A small self-supervised image encoder, trained from scratch.
Data: trained on stained colorectal tissue patches (NCT-CRC-HE-100K), 90422 training examples, 28.0 epochs.
Rows from block 2, named by matrix and row number. Rows with one number belong to one neuron. Each number is 128 + 32 x the weight over its row's rms, rounded and kept within 0 to 255. All counts start at 0. After the name is the row's rms in percent of the matrix's.
# gate: MLP gate (model.blocks.2.mlp.gate.weight, 128x48), inputs 0-47
# fc1: MLP up (model.blocks.2.mlp.fc1.weight, 128x48), inputs 0-47
# fc2: MLP down (model.blocks.2.mlp.fc2.weight, 48x128, transposed), outputs 0-47
gate.53 096 [129 148 124 146 153 122 150 155 232 156 166 147 115 157 169 189 115 119  79 179 167 141 181 128 128 135 125 141 134 151 125 110 101 194 152 141 102 131 136 123  98 112 172  74  97  95 107 157]
fc1.53 089 [105 133  85 143 101 168 144 108 136 191  85 172 154 105 196 127 108  99  73  78 155 141 156 113 113 157 171 148  71 163 123 111 108 136 118  92 108 121 105 178  96 151 162 115  67 141 140 156]
fc2.53 101 [117 101 104 129 108 116 109 145 122 145 113 132 139 127  82 119 116 135 201 144 136 108 189 132 124 137 110  56 113 126 153  88  81 154 136  68  50 173 127 156  78 104 108 138 107 174 127  65]
gate.54 076 [ 81 186 113 125 138  95 126 118  88 148 125 142  79 158  89 174  95 123 150 121 113  93  70 190 111  86 116 131 106 113 121 139 153 177 127 143 143 134 114 139 143  96 106 208  80 118  95 192]
fc1.54 080 [155 114 126 117 129 192 139 210  74 113 134 120 174 145 130  99 135  96 130 157 137  74 152 108 139 149 141 139 137 106 170  63 122 117 159 164 147 215 126 116 117 147 134  55 138 140 139 152]
fc2.54 088 [148 139 160 189  95 130 102 106 117 173 123 172 148 117 154 159 123 117  40 127 154 118 120 156  88 161 205  95 133 161  92 140 153 104 156 152 132 113 148 138 151 138  98 205 146 138 172 108]
gate.55 106 [184  62  99 134  93 155 129 148  87 103 129  90  96 140 152 159 116 166 127 128 126 106 156 123 146  66 125 135 134 144 142 127  94  96 105 164 163  87 110 109 151 149 111 104 137  54 170  41]
fc1.55 112 [131  97  85 149 133 115 121  94 127 171 195 181  81  78 140 185  76 171 122 161 118  93 136 150 125 162 150 121 137 138  98  72 148 112 119 102 141  88 164 115 170  72 105  85 118 142 112 165]
fc2.55 105 [ 94 175 169 136 102  97 153 106 177 127  52 191 190 138 150 135 151 164 117 126 128 183 165 180 100 138  82 168 156 122 145 157 124 141 156  77 111 114 118 134 156  99 129 118 122 179 105 117]
gate.56 076 [131 157  91  99 142 182 168 145  97 174 143 139  90 118 129  93 168 134 124 120  99 126 137 121 113  84 189 132  86  98  74 162  96 138 164 193  84  99  99 146 162 117 142  88 196  97 120 141]
fc1.56 082 [ 95 133 114 140 181 134 194 107  44 115 135 143 136 140 145  96 104 159  79 105 116 124 135  47 136 123 120 126  61 114 131 144 116  85 132 216 109 129 169 157 158 130 144 129 128 114 143 150]
fc2.56 087 [147 124 105 123 131 150 109  92 145 129 165 138 110 122  69 146 136 140 156  91 123  98 114 110 101 144  76 104 113 101 123 110 139 130 199  64  99 100 190 162  87 152  86  79 151 208 166 117]
gate.57 105 [121 129 144 169 138 138  80 190 164  73 166 150 132 133  85 136 172 132 133  88  88  95 145  86 157 136 143 106 150 105  85 181  91 172 134 128  74 102 154  81  88 188  95 142 130 135 120 101]
fc1.57 095 [ 95 123 162 145 140 122 109  98 102  81 160 120 121  86 104 163 144 213 198 129 153 143 139 147 119 166  68 115 113 179  98 151  81 116 157 149 121 115  99 111  74 107 131  64  98 131 135  97]
fc2.57 104 [155 128 143 116 129 151  98 115  86 130 130 151 103  86 111 139 119 139  50 115 142 102 109  93 111 105 145 136 105  58 131 156 194  54 126 138 156  93 120 124 112 189  92  60 155 140  87 148]
gate.58 104 [166 176  97 134  70 121  92 119 108 172 124 126 123 125  99 131 100 105 126 121 137 127 187 155 121 110 151 180 233  90 120  93 113 120 152 111  74 128 100 130  91 149  63 124  98 103 150 115]
fc1.58 088 [ 68 134 134 148 213 137 114  73 152  78 135  99 148 129 128 106 181 170 103  91 141 143 134 120 139 139 116 160  83 127 118  70 106 158 109  96  90 135 140 109 171 125  89  61 177 137 149 145]
fc2.58 099 [114 114 152  99 106 163 124 119 111  88 110  55 120 129 130 157  99 187 142 103 128 113  98  99 128 106 136 138 107 124  78  99 136 100 137 196  91 142  65 125 204  87 156 169  85 115 151 173]
gate.59 101 [ 99 106 169 203  85 109 140 120 145 180 156 153 171 177 129  74 109 126 124  69  71 150 105 145 153 106 148 132 113 173 183 166 102 132 142  93 142 134 160 140 108 136 144 104 183 131 106 165]
fc1.59 111 [115 111 124 144 103 127 182 100 139 197 146 114  77 133 101 133 102  96 115 125 109 123 194 134 181 119 132 122 105 187 177  82 147 128 149 132 106  92 125 108 149 101 126 209 139 101 137  53]
fc2.59 102 [118 124  59 116 141 159 137 160 136 126  76 116  70 167 154 151 149 123  65 135 125 140 111 174 137 177 139  96 141 119 136 184 142 132 179 184 151 148 160 157 113 205 156 148 147 117 102  89]
gate.60 096 [ 98 181  40  85 173 155 126 158 122 185 146 169 109 102 128 159 132 147 121 140 124 132 165 153 144 128 167 150  92 115 152 158 182 108 122 127 145 105 156 146 146 119 150 118 139 171 210  84]
fc1.60 084 [161 163 173 124 105 139 121 131 109 180 165 131 138 138 123 159 114  65  95 198 105 143 117 195 125 150 128 134 169 160 137 144 109 121 156 158  61 131 100 144 121  92  70 158  75 142 100  80]
fc2.60 101 [154 131 165 123 136 145  95 103 125 103 144  97 122 132 128 122 113  82 161 105 160 103 121 161  59  57 107 133  66  93 112 125 106 135 122 108 133  77  66  85 126  68 146 160 103  78 121 185]
gate.61 100 [108 193 148 129  86 145 148 143 122 108 130 139 111 111  84  71 144  85 135 100  80 203 125 124  99 113 123 100 107 169 116 134  88 130 109  82 110 118 124 129 100 152 190  38 146 157 136  98]
fc1.61 108 [136 143 145 122 163 102 108 116 106  85 111  91 153 164  98 104 108  99  86 179 128 238 139 121 145 126 114  86 142 125  81 112  98 122 102 129 144  59 127 157 125 148 206 121 112 101 113 155]
fc2.61 086 [122 129 127 126 136 113  84 151 113 173 101 144 132 118  68 115  93 203 141 173  93  84 131 201 118 176 136  69  97 189 127 170 113 133 144 159  96 152 140  67 132  86 117 128 125 113 132 140]
gate.62 085 [140 178 146 107 103 102 194 144 115 127 125 159  80 181 138  88 150  83 160 130 110 107 109 113 196 112  96 135 169 102  81 101 142 124 100  58 124 163 166 134 139 116  98  70 132 170 130 157]
fc1.62 094 [137  54 150 179 140 136  87 126 145 130 127 108 164 126 149 151 130  91  80 105 131 137 137  43  82 101 122 141  99 120 161 131 112 165 115 183  92  94 118 106 143 192 188 133  78 106 117 141]
fc2.62 084 [132 176 135 130 110 153 122 156 166 140 181 144 182 167 130 123 165  78 155 146  82 157 153 126 110  89 124 153 156 172 123 150 107 195 150 150 159 107  75 145 193 104 129 142 108  54 118 127]
gate.63 086 [176  97 186 101  90 172 138 143 118 132 139 119  87 129  86 146 117 101 112 152 136 137 156 170 140 128 140  98 122 160 149  94 104 120 129  97 124  65  37  95 103 152  96 107  98  58 104  83]
fc1.63 103 [150 187 108 134 149  96 143 111 155 188  83 136  94  97 101 170  95  90 142 134 128 109 151 177 137 150 136 116 146 131  96  58 171  88 115 127 144 126 168 106 124  50 160 154  99 127  65 143]
fc2.63 107 [ 98  88 196 165  97  80 128 125 129 130 115 129 119  82 142 144  84  97 198 126 144 157 146 143  96  96 134 112 118 101 171 131 114 218  77  88 153 110 143 146  89  94 113 128 139 137 170 164]
gate.64 089 [162 124 115 149 177 134  91 118  96 140 124 147 119 153 161 129  80  99 119 161 112 186  88 124 164 106 155 172  86 116 107 117 112 118 138 144  71 135 127  91  73  66 129 194 198 111 147 168]
fc1.64 081 [102 103 184 128 108  84  86 179 144 117 154 153 100 131 112 120 156  60 128 170 136 109 178 140  68 106 123 124 124 134 115 144 111  81 139 162  84 127 113 130 110 164  47 166 182 129 172 139]
fc2.64 091 [101 189 117 148 105 164 152 139 125  86  89 154 193  91 139 156 108 164 109 142 182 145 144 144  76 105 182 111 113  72  80 149 130  92  89 139 132 116  84 143 159 118 104 186 104 133 118  86]
gate.65 098 [ 95  95 142 125  98 152  56 134 140  99 151 182 141  61 140 136  76 106 111  91 106 145 178 116 177 128  88 135 101 171 177 194 121  75 117 154 112  84 122 133 137 128 123 170 134  98 143 136]
fc1.65 117 [ 91  98 167 152 136 173 105 139 155 151 170 127 133 124 111 143  97 131 174 143 131 167 122 165 197 144 138 171  86 146 170 170 146  60 107 152 142 110 170 157 120 141 157  94 166 170 171 185]
fc2.65 088 [109 147 132 102 162 102 161 133 150 113 106 159 137 180  97 125 108  88 174 148 105  91 104 122 130  96 123 107 130 163  78 211 163 137 155 114 174 132  79 138 202 134 192  91 134 159 130  97]
gate.66 092 [157 139 130 131  61  88 103 148 124  97 179 174 130 178 177 169 138 128 147 144  96 141  91 139 121 117 102 110 140  63 105  96  93 117 140 101 129 186  94 117 131 161  67 164 199 139 144 143]
fc1.66 107 [139 138 169 145 124 119 143 169 120 123 160  64 177 114 182 117 156 116 139 171 102 151  90 111 121 157 120 132 113 162 158 185 195  82  89 168 144  60 119 190  98 164 116 147 109 134 130 142]
fc2.66 100 [153 142 127 106 206 123 160 137 162 179  94 101 104 123  76  95 154 126 147 147 131 178 155 120 107 115 152  64 136 165 154  81 132 179 147 153 129 139 183  98 140 106 175 145 117 151  68 166]
gate.67 118 [126 139 104  85 194 123  52 126 139 127 158 109 184 115 122 113  90 125 167 152 127 113 146  99 148 153 106 134 134 123 149 176 168 126 119 143 157 148  93  90 187 119  90 141  33 163 123  96]
fc1.67 106 [151 118 106  97 175  98  70  84 115 175 151 135 155  97  78 108 128 114 145  62 133 126 145 183 119 142 119 126 165 115 163 139 122 146 149 177 171 115 145 132 123 163 121 128  19 134 103 147]
fc2.67 110 [101 125  94 101 146 151 101 185 119  80 142 100 143 166 152 129 119 175 157 135 164 135 102 185 178  74 109 162  77  53  96 102  83 142 117 121 127 106 172 109  83 104 126 143 164 161 106 130]
gate.68 108 [192 124 177 161 138  96 118 140 151 112 135 148 125 152 147  77 115 122 123 151 135 141 150  86 151 146 128  90 136 160 158 101 124 105 159 193  26  57 120 157  95  99 154 160 160 131 109 131]
fc1.68 103 [104 116 118 160 123 139  95 119 142 138 134 161  95 178 101 185  93 133 155  99 143  96 109 168 125 104 114  61 129 122 153  98 115  81  88 168 218  98 175  92  81 106 129  77 122 122 107 113]
fc2.68 093 [126 140  98 143 118  91 122 119 115 149 100 118  76  70 160 152 140 139 200 127 155 107  82  74 118 149 116 161 105  95 131 128 115 155  89 166 115 154  98 160  74 138 130  39  89  91 122 169]
gate.69 102 [197 171 115 116 158 117 108 120  90 124  65 159 153 124 131 122 154  69 164 131 178 136 127  59  89 139  77 131 205 107  90 144 125 175 186 113 130 124 152 102 101 116 124 135 125 126 146 147]
fc1.69 097 [114 127 117 128  70 106 109  93 146 159 145 102  63  74 141 194 140 172 109 165 173  87 155 183 133 114 124 154  75 151 130 153 139 122 104  87 183  91 120  82 146 166 129 137  95 130 149  98]
fc2.69 107 [149 144 114 143 130 123  57 123 173 155 146 104  94 128 122 123 152  63 137 158 136 119  65 101 163 103  90  58 122 101 164 124  93 189 122 112  86 100 151  85  96 121 134 153 112  72 169 131]
gate.70 118 [ 91 110 172 147 101 124 135  91 100 146 122  88 134  80 120 114 151 145 105 165 141 130  78 126 127 124 126 255 116  95  93 111 112 164 108 172 141 133 118  99 126 149 161 120 104 123 200 146]
fc1.70 114 [145  71 155  98  93 193 124 144 117 152 169 119 135 105 171 100 110 144 151 137 144 158 138 140 119 113 160 125  82 192 160 126  82 146 140  95 140  85  67 190 149 138 121 140  89 135 172 191]
fc2.70 134 [129 166 130  88 147 118 176  85  95 163 156 143  87  61 138 165 151 168 147 127 116 108  98  93 145 158 176 156  96 148 100 133 110  80 138 140 127 116 173 164 125 129 105  88 153 112  38  88]
gate.71 076 [179 138 100  96 158 163 115 102 151 182  65 116 108 156 161 159 114 114 180 148 169 151 166 181  96 108  53 108  76 121 136 134 107 135 159 113 136 132 128 101 169  82 141 146 147 174 121 163]
fc1.71 063 [157 116 106  84 154 164 117  91 125 166  81  88  96 143 141 152 133 130 133 119 156 158 132 161  73 110  89 127  71 114 107 178 118 139 133  99 131 111 165 111 155  45 131 163 152 215 104 110]
fc2.71 102 [163 167 127  84 130 155  94 128 181  88 161  59  64 194 106 146 140  75 171 128 116 124 154 120 104 116 125 134 173 164 103  96 110 111 152 145 171 152 135  95 103 112  87 133  93 125  76 129]
gate.72 100 [116 107 158 166  90 175 141 129 127 145 121 182 101 120 125 104  80 141 100 153 130 117 152 130 183 133 187 161  80  87 111  56 100 161  95 144 119 137  67  98 144 153 140 113  76  90 111 177]
fc1.72 114 [107 105 138 122 101  86  94 115 180 164 179 162  77 103  91 141 119 130 173 194 143 135 166 149 148 163  77 156 125 127 134 137 123 107 129 194 187 127 158  98 154 110 137 145  83 184 161 131]
fc2.72 101 [132  66 191 135  81 133 111 117 134 128  91 199 153 135 103 159 124 144 106 124 112 164 162 162 142 150 172 139  92 110 121 151 130 123  97 145 113 148  72 162 207 151  81  98 138 150 187 119]
gate.73 114 [186 143  93 156 141 114 176  99 148 138 108 224  99 179 147 119 153 137 173 137 110  94  94 133 122 145 116  70 136 135 109 165  90 158  64 159 170 134 161 134  99 118 132 176 125 140 162 125]
fc1.73 099 [ 88 137 152  92 106 145 104 183 148 108 121  91 136 106  39 140 114 115 121 150 158 169 144 128 133 114 166 171  94 115 131 107  68 135 145  83 101 148 171 119 137 166  97  75 120 168 164 192]
fc2.73 090 [116 139 159 124 146 141 100 186 164 124 134  92 104 138  95 104  89 124 107 179 107 141  98 107 121 121 194 131 136  83 147 152 109 136 135 106  64  64 152 136 158 105  77 206 167  82 116 104]
gate.74 077 [121 208 139  67 129 150 157 163 144 165 161 171 143 155 131 151 178 137 129 121 135 133 101  96 128 109 163  94 124 108  82 120  96 158 168  95  75 154 141  43 129 129 170 163 155 131 146 159]
fc1.74 092 [ 97 157 110 119 117 152 144 103  98 153 132 106 170  79 164 191 130 141  29 114 163 171 117 145 171 122 152  88 136 127 111 175 163 198 105 150 131 164 136 127 175 148  99 138 137 138 163 137]
fc2.74 078 [148 141 113 103 177  85  97 152 135 114 152 149 117 150 137 101  48  60 110 121 135  81 168 164  52  98 129  87 137 123 157 102 155 126 142  92 107 171 136 101 107  92 113  60 117 116 143 120]
gate.75 114 [129  71 118 189 155 116 122 180 124 109  78 121 117 113 105 103 132 117 116  94 125 151 137 104 123 121 156  90 109 147 159 208  87 107 137 155 112  70 153 158 124 126  53  68 159 103  99  93]
fc1.75 103 [ 82 201 155 104 136 119 139 172 110 134 128  97 127 148 131  99 153 171  71 117 132 168 166  82 110 142  82 123 145 133  81 136 162 107 110 150 107 147  88 125 162  76 148 209  76 149 144 113]
fc2.75 106 [100 111 102 113  94 112 115 121 148 128 134 117 117 164 116 118  72 158 111 142 104 199 103 124 128  64 105 131 163  82 158 102 177 177 116  89 114 112  47  82 142  97  62  92 130 126 114 148]
gate.76 085 [125 168 115 131 155 113 159 135 132 109 136 155 119 122 121 114 185 119 157  94 146 109 164 202 101 129  98 146 202 129 107  81 122  89  77 180  84 205 143 102 116 100 150 103  79 152 144 115]
fc1.76 094 [150 157 137 151 104 131 191 149 101 141  70 153  86 108 140 140 169 137 130 119 115 109 132 174 127 115 152 103 150 139 135 116 176 187 100  99  81  98 182 122  91  88 175 165 215 112 150 120]
fc2.76 083 [120 118 141 102 116 120 159 108 148 151 134 146  92  68  91 136 170 154 158  56 156 146  86 171 108 170 130 193 134 125 102 119 152  77 104  87 129 155  84 117 151 172 117 201 153 166 109 131]
gate.77 097 [143 111  88 154 221 104  73 107 178 117 135  98 153  77 112 129 136  95 161 139 143 141 115  82 153 132 101  62 149 181 114 166 116 117 137 154 153 137 115 122  94 120 107 159  70 131 164 167]
fc1.77 085 [103 157 166 139 118  97 100 163 165 121 152 165 120  98  92 170 137 145 163 139 127 112  86 170 154 162 113 219  92  65  98 120 151 116 117 121 137 152 147  83 109  83 152  73 180 106 108 140]
fc2.77 090 [144 120 128 131 172 147 158 101 122 174 159  70  73  95  74 142 155 125  61 118 140 152  81 147 168 139 172  89 119 126 165 120 134 137 171 109 118  81 179 107 174 135 107 169 118 170 111 169]
gate.78 109 [152  83 116 155 144 144  75 152  74 135 134 134 139  97 127  83 102 103  88 134 141 137 162 120  73  98 133 147 161 157 175 143 117 162 164 147  60 150 134 132 101 103 118  94 126 117  51  51]
fc1.78 101 [118 178 103 137 139  83 123 148 148 135 136 126  96 143 116 128 128 116 234 117 203 135 114 124 126  79 116 171 133 151 133 152 106 111 162 134 155 165 137 154  98 144 140  58 186 114 186 107]
fc2.78 104 [ 85 143 144  59 192 116 136 154  44 129  95 119  84 135 136 174 123  70 158 121 136  99 138 105 115  94  98 126 122 192 113 139 105  92 134 142 170 117  96 134 135  91 154 119  86  79 100 125]
gate.79 109 [113 147  80 176  78 138 146 102 108 150 141 111 171  69 126 121 143 139 165 106 144 101  93  95 115 119 158 184  66 152 120 172 123 135 116  71  55 100 136 124 107 177 142 140 135 151  66 145]
fc1.79 123 [161 108  88 118  76 125 131 128 118 130 165 105 113 170 193 203  82 138 129 119 110 172 160 121 179 131 134  79 151 127  85  98 136 178 119 133 124 150 139 117 136  44 105 108 137  68 149 125]
fc2.79 148 [147 155 156 175 176 164  83 164 163 123 114  68 125  93 106 121 115 152 149  70  88 114 151 138 106 119 194  33 102 132 149 116 144 147 123 121 191 170 109 104 120 113 151 146 142 117 136 112]
gate.80 091 [143 144 190 160 129 177 140 156 109  87 170 138 123 179  56 136 174  60  85 112 114 127 162  97 172 138 122  93 189 133 134 121 118 124 163 113 123 149 131 144 149 124 157 147 126 190 163 167]
fc1.80 109 [109  95  72 144 114 140 129 130 159 138 187 177 108 138 118 132 139 185  78 181 157 130  94 154 142 150 106 130 166 128 147  80 119  87  83 105 124 140 145  98 194 108 116  66 157  62 110 120]
fc2.80 098 [120 152 185 135 157 150 109 159  80 128 107 107 104 146 150 102 175 150  95 102  93  62  72 145 155 143  33 124 104 122 139 165 139 107 133 132 171 113 162 126 163 139 167 136 112 109 109  66]
gate.81 099 [106 103 147 148 125 158 123 130 173  52 129 191 100 116  68 120 134 183 137 138 118 139 117  98 195 134 173 133 118 125 114 141  88 189  89 149 163 109 156 127 174  64 142 105 127  94 102 129]
fc1.81 109 [143  75 130 116 127 138 121  55 116 133 117  82 102  78 128 130 168 118 118 127  84 179 164 160 207 179 114 125 195 135  72 131 147 154 150 102 160 113  93 118  88 133  85 130  93 118 122 118]
fc2.81 107 [111 118 130 138 126 162 116 134 128 100 122 155  96 137 127 141 170 131  65 118 143  26 151 144  52 121  70  91 160 154 109 148 130  93 109  98 117 141 143 109 115 101 101 114  87 125 117  44]
gate.82 108 [159 148 134 117  68  94  98  73 122 113 112  91 167 152 160 122 153 154  94 117 146  63  99 146  63 105  98 131 140 156 162 134  95 170  89 119 122 121 150 135 126 160 150 127 223 137 134  83]
fc1.82 110 [141 171 121 131 170 127 152 111 113 112 119 151 108  99  96 172 128 166 173 112 103 140 111 181 207 121 149 133 148 138  96 117 179 134 127 161 109 132  58 126 144 103  50 123  55  86 137 127]
fc2.82 112 [ 90 156 113 177 149 151 160 144  93 154 152 137 115  88  62  85 173 149  67 150 141 162 145 114  31 159 106 137 118 184 132 151 134  94 124 129 146  94 142 109 178 133 113 124 105 113 125 168]
gate.83 096 [ 89 160 174 124 114 129 189  99 174  87 119 175 117 143 147  73  74 103 161 140 141 130  69 119  98  98 147 169 123 180  74  77 113 171 124  96 171 113  85 127 125 116 116 113 103 122 101 147]
fc1.83 098 [139 175 122  93 129 141  67  84  87 152 103  89 134  87 156 182  64 139 122 102 131 128 124  94 145  84 172 122  93 171 133  85 111  89 128 136 129 116  78 157  71 162 176 159 141 141 164 135]
fc2.83 107 [117 150 110 108 102 146 161 115  73 157 126 153  73  47 163 154 150 127 141 164 185 103 125  76 138 145 141 154 174 140 145  80 196  74 164  98 139 124 149 134 133 171  81 149 117 134 121 118]
gate.84 097 [114 140 137 104 160 140 140 174 139 127 139 153 138 116 125 143 169 161 139 174  95  89 141 115  59 178 131 117  72 117 155  98 113 110 104 112 149 150 129 100 109 119 200 110  46 131 169 203]
fc1.84 096 [ 94 139  75 175 178 126 138  95  82 131  69 104 124 134 100 160 161 133  86  58 149 120 119 144 161 113 165 119  88 103 119 142 179 133  75  85 107 111 164 126 101 133 110 175 193 126 130 147]
fc2.84 092 [126 148 109 111 153 104 144 100 179 125 144 170 140 177 125 146 161  80 128 162 165 142 134 107 115 170  85 144 220 120 151 120 165 120 158 146 139 100  58 140 111 155  74 114 113 109  56 119]
gate.85 113 [139 102  92  79 106 123 157 147 149 154 174 138 170 194 170 124 158 124  89 180 158  80 161 108  86 132 144 147 133 124 184 114 124  76 142 121 105 153 156 134 104 154 194 110 196 125 134 106]
fc1.85 103 [139  66 123  84  92 133 172  80 132 163 189 126 123 141 108 169 133 133 173 111  96 183 166 130 168 178 107  94 113 150 134 105 146 119  90 181 116 120 104 136  87 138  97  98  92  92 118  68]
fc2.85 097 [120 162 138 159 143  95 181 181 146 159 157 154 129 137 113  91 106 153 124 125  98 156 157 149 128 137  48 186 117 157 164 123  98 163 108  92 165 186 103 106 122 155 121 176  90 113 130 197]
gate.86 098 [127  67  93 185 154 166 102  93 118 154 118 129  78 174 150 146 120 157 150 120 118  52 160  83 139 131 140 142 132 120 137 137  88 122 135  96 162 175 133 180 167 132 132  63 166  80 156 148]
fc1.86 100 [167 155 141 148  81 121  81  97 117 106 138 157 177 200 106  89 179 103 135 128 115 126  71 118 131 151  84 127 162 135 108 112 116 123 147 132 106 169 152 160  86 127 128  39 140 177 168 154]
fc2.86 105 [110  96  89  83 141 172 150 121 115 103 132 115 160 132 159 116 116 130 153  58 115 160  44 123 155 135 133 164 175  99  68 113 164 159 143 152 102 137 136 150 145 145 187 119  92  58 143 156]
gate.87 097 [120  72 115 198 142 139  98  91 141 131 111 166 110 149 150 112  73 157 114 168 115  66 118 176 145 156  96 165 111 112 100 119 114  86 123 115  54 126 162 112 107 103 126 140  98 102  55  99]
fc1.87 090 [127 135  91 141 125  86 224  92 126 136  91 149 116 122 104 120 131 142 192 104 142  90  99 110 122 139 145  97 139 122 124 105 125 141 128 132 209 166 173 110 125 128 147 125 135 175 226 134]
fc2.87 082 [133 138 123 116 153 163 105 135  77 203 129 171 146 128 132 136 155 126  77 161  64 112 133 128 193 148 130 179  99 150 114 164  98  89 119 195 152 135 150 100 100  60 160 114  97 127 111 138]
gate.88 107 [112 149 174  88 157 107 145 111 114 122 152 170  81 176 143 109  84 137 133 110 102 147 123 165 156 101 102 108 169 139  98 140  98 167  83  86 136 165 109 152 109  94  78 146  20 138 112 128]
fc1.88 102 [136 129 109 187  87 129  67 126 127 128  89 127 143 143 141 134 150 156 143 136 123  83 158  79 114  81 122 114 118 135 118 159 172 138  83 190 194  90 152 151 129 154 198 186 172 137 156 140]
fc2.88 101 [147 134 149 128 127 147 135 118 127 186 161 135 184 124 142 141 144  79  70 119 112 119 121  53  63 139 152  93 135 160 133 144 143 117 156 124  98  97  75 113 181 143  77 160  82  58 112 114]
gate.89 105 [146  64 115 190 116 113 141 138 147 114 156 108  99  72 145 153 136 177 145 127 128  99 128 219 114  79  89 105 196 139 161 145 128 139 128 127  87 139 118  91 138 121  90  76  93 116 117  88]
fc1.89 103 [ 97 144 114  98 165 145 110 115  89 164  82 138 182 178 104 106 111  65 159 133 113 169 116  11 132 155 135 165 123 113 149 142  92 139 128 151 154 100  70 114 119 106 124 141 129 114 100 146]
fc2.89 089 [123 127 112 181 127 108 107 165 155 127 130  96  65 164 177 107 149  67  61 184 136  86 120  43 137 106 123  77 105 115 143 104 123 125 123 115 127 137 147 119  86 118  63 115 113 158 107 118]
gate.90 102 [172  96 103 187 172  66 121 154 149 102 103 119 131  43 157 104 162 158 117 141 134 143 128 164 120 119 114 139 105 101 137  97 138  82 139  89 185  82  81 148 115 146 106 180 101 166 118 103]
fc1.90 094 [179 114 132  93 157 120 131 164  93 144  63 162 138 204 168 133 175 137  88  93 109  89 111  85 171 141 130 109  97 122 115 140 137 126 120 105 185 143  98 120 107  81 161  83  89 103  87 158]
fc2.90 085 [129 144 161 147 119 156 114 107 171 147 118 118  82 192 141 154 183 115 131 204 115 117 176  71 103 172 143 106 132 145 173 108 173  98 122  93 147 114 103 111  76 102  80 137  85 156 102  97]
gate.91 099 [185 139 138 104 107 130  81 165 123 141 113 225  89 151  85 139 110 110 101  86 141 136 164 161  93 143 169 143 107  58 118 116 159 163 150 114 131 137 145  82 141 175 163 180 156 138 121 130]
fc1.91 089 [178 131 132  89  64 141  89 141 153 123 137  68 135  92 115 130 135  83 151 168 139 137  83 192 152 146 104 113 142 123  89 112 157  92 123 150 135 118  98 161  80 191 141 159 127 196 121 175]
fc2.91 099 [ 82 135 165 125  74 132  79 103 147 130 145 166 104 106 173 122 161 152 104 119 128 178 109 162 121 135 122 150  77 108 153 142 132 155  75 142  91 133 113 107 231 145 123 128 151 104 128  53]
gate.92 084 [ 69 162 140 111 151 133 110 165 135 158 160  88 109 140 150 129 136 117 166 141 141 161  80 108 146 133 174 205 145 150  92  69 170 126 165 100 147 119  85 185 101 161 117 164 126 179 120 173]
fc1.92 122 [ 87 113 136 144 133 157 183 131 143 130 133  93 144  72 144 159 216 168 162 123 164 116 147 150 125 118 109 161 104 109 113 163 172 141 151 178 127 155  64 134 156 145 177 156 126 144  53 113]
fc2.92 124 [169  91 173 139 133 116 172 118 102 112 154 189 109 115  94 168 110 138  91 121 140 144 138 162 153 127 103 117 122  62 109 152  45  53 136 158  82  86 162 140  86 116 141  94 139 102 147 116]
gate.93 087 [174 126 128 112 195  92 115 113 128 128 167 222 118 133 103 131  83 117 140 111 134 125 160 151 190 132  78 123  95  72 124  94 144 116 152 114 115 109  93  73 103 177 150  92 148 108  90 150]
fc1.93 080 [ 86 143  81 126  90 101 198 135 137 169 139  69 141 111 136  78 112 115 123 165 127  91 132 185 111  96 171 181 150 188 133 153 149 136 145 157 112 132 151 179 167  86 100 162 142  95 144 109]
fc2.93 075 [121 139  99 106 134 155 170 101  90  70 150 116  95 185 120 122  89 109 168 131 124  61  92  96 113 103 131 119 159 112  93 100 148  96  90 116 175 141 143 170 145 126  88 207 102 114 113 188]
gate.94 099 [158  71 176 148  75 109  86 128 123 149 148 126  84 125 103 115 142  89 129 237 134  83 170 141 102 120 132 133 145 156 146  83 159 107 178 167 122 118 103  84 144 157 123  93 115  97 129 148]
fc1.94 099 [ 97 188 162 141 168 158 112  97  70 128 172 131 157 123 123 145 176 174 111 114  82  46 135 151  91 154 161 139  68 122  77 159 144 136 108 167 135 161 123 128 113  74 130 141 141 124 153 157]
fc2.94 100 [111 131 216 100  88 112 100 115 155 111 111 118 148 113  57 112 172 161 178  99 101 180 108 142 145 109 166  90  55 147  98 151 140 111 122 124 167 138 145 154 165 154 140 152  89 162 118 102]
gate.95 101 [196 119  92  82 157 106 108 153 147 148 101 160 115 176 148  94 118 102 186 100 159 158 109 180 166 112 147 128 124 126 133 163 101 150 152 109 172 219 108 138  87  92 147 150 149 166 109 129]
fc1.95 081 [116 121 134 132 117  85 144 144 113  98 110 151 148 110  83 175 197 105 125  78  91 129 130  92 165  98 134 136 173  92 116  77 108 146 144  87 169 123 107  69  77  63 146 112 128  61 126 114]
fc2.95 078 [ 61  94 153  93 122 104 150 120 108 190 108  86 166  57 144 112 110 146 129 121 136 171  72 155 159 128 138 149 140 146 150 134 142 142 154 109 132  86 150 156 182 159 120  92 123 213 161 116]
gate.96 091 [ 94 169 117 129 115 113 157 136 111 122 112 160 128 121  98 153  97 129 136 120 145 104  85 147 122 121 179 165 104 127 113 191 159 143 122 167 145 190 219 103 153  58  85 162 132 144  97 186]
fc1.96 097 [ 80 164 122  73 140 123  92  88 139 112  51 108  90 128  75 129 159 104  87 131 125 140 148  77  77  89 131 166 110 122  68 175 117 125 146 117 140 117 100 117 121 121 166 152  57 120 140  90]
fc2.96 090 [134  88 145 154 139  90 106 181 153 101  77 102 174 125 161 124 111  95 132 130 214 161 131 132 150 143  88 180 189 161 114 153 106 209 132 128 112 104 157 153 117 159 150 116 153 102 153 112]
gate.97 098 [ 84 145 156 145 117 165 123 185  86 134 142 145 117 161 143 151 151 141 148 162  57 147 150 174 131 100 141 125  65 118 127 119 164 123 115 167  58  84 186 132  96 108 118 105 201 120 149 107]
fc1.97 087 [196 143 149 114 134 149 110 136 132  85  96 116 106 151 110 152 189 173 158 166 126 149 129 212 186 139 127  88 128 120 138 109 161 155 114 143 177 197 144 104 110 108 151 119 120 174 100  82]
fc2.97 083 [118 134 138 105 114  77 134  54 161 168 124 207 123  93 177 109 130 104 141 120 123  96 154 143 194 149 146 163 111 150 128 168  99 139 115 166 164 159 134 136 165 109 105 160 151  53  95 137]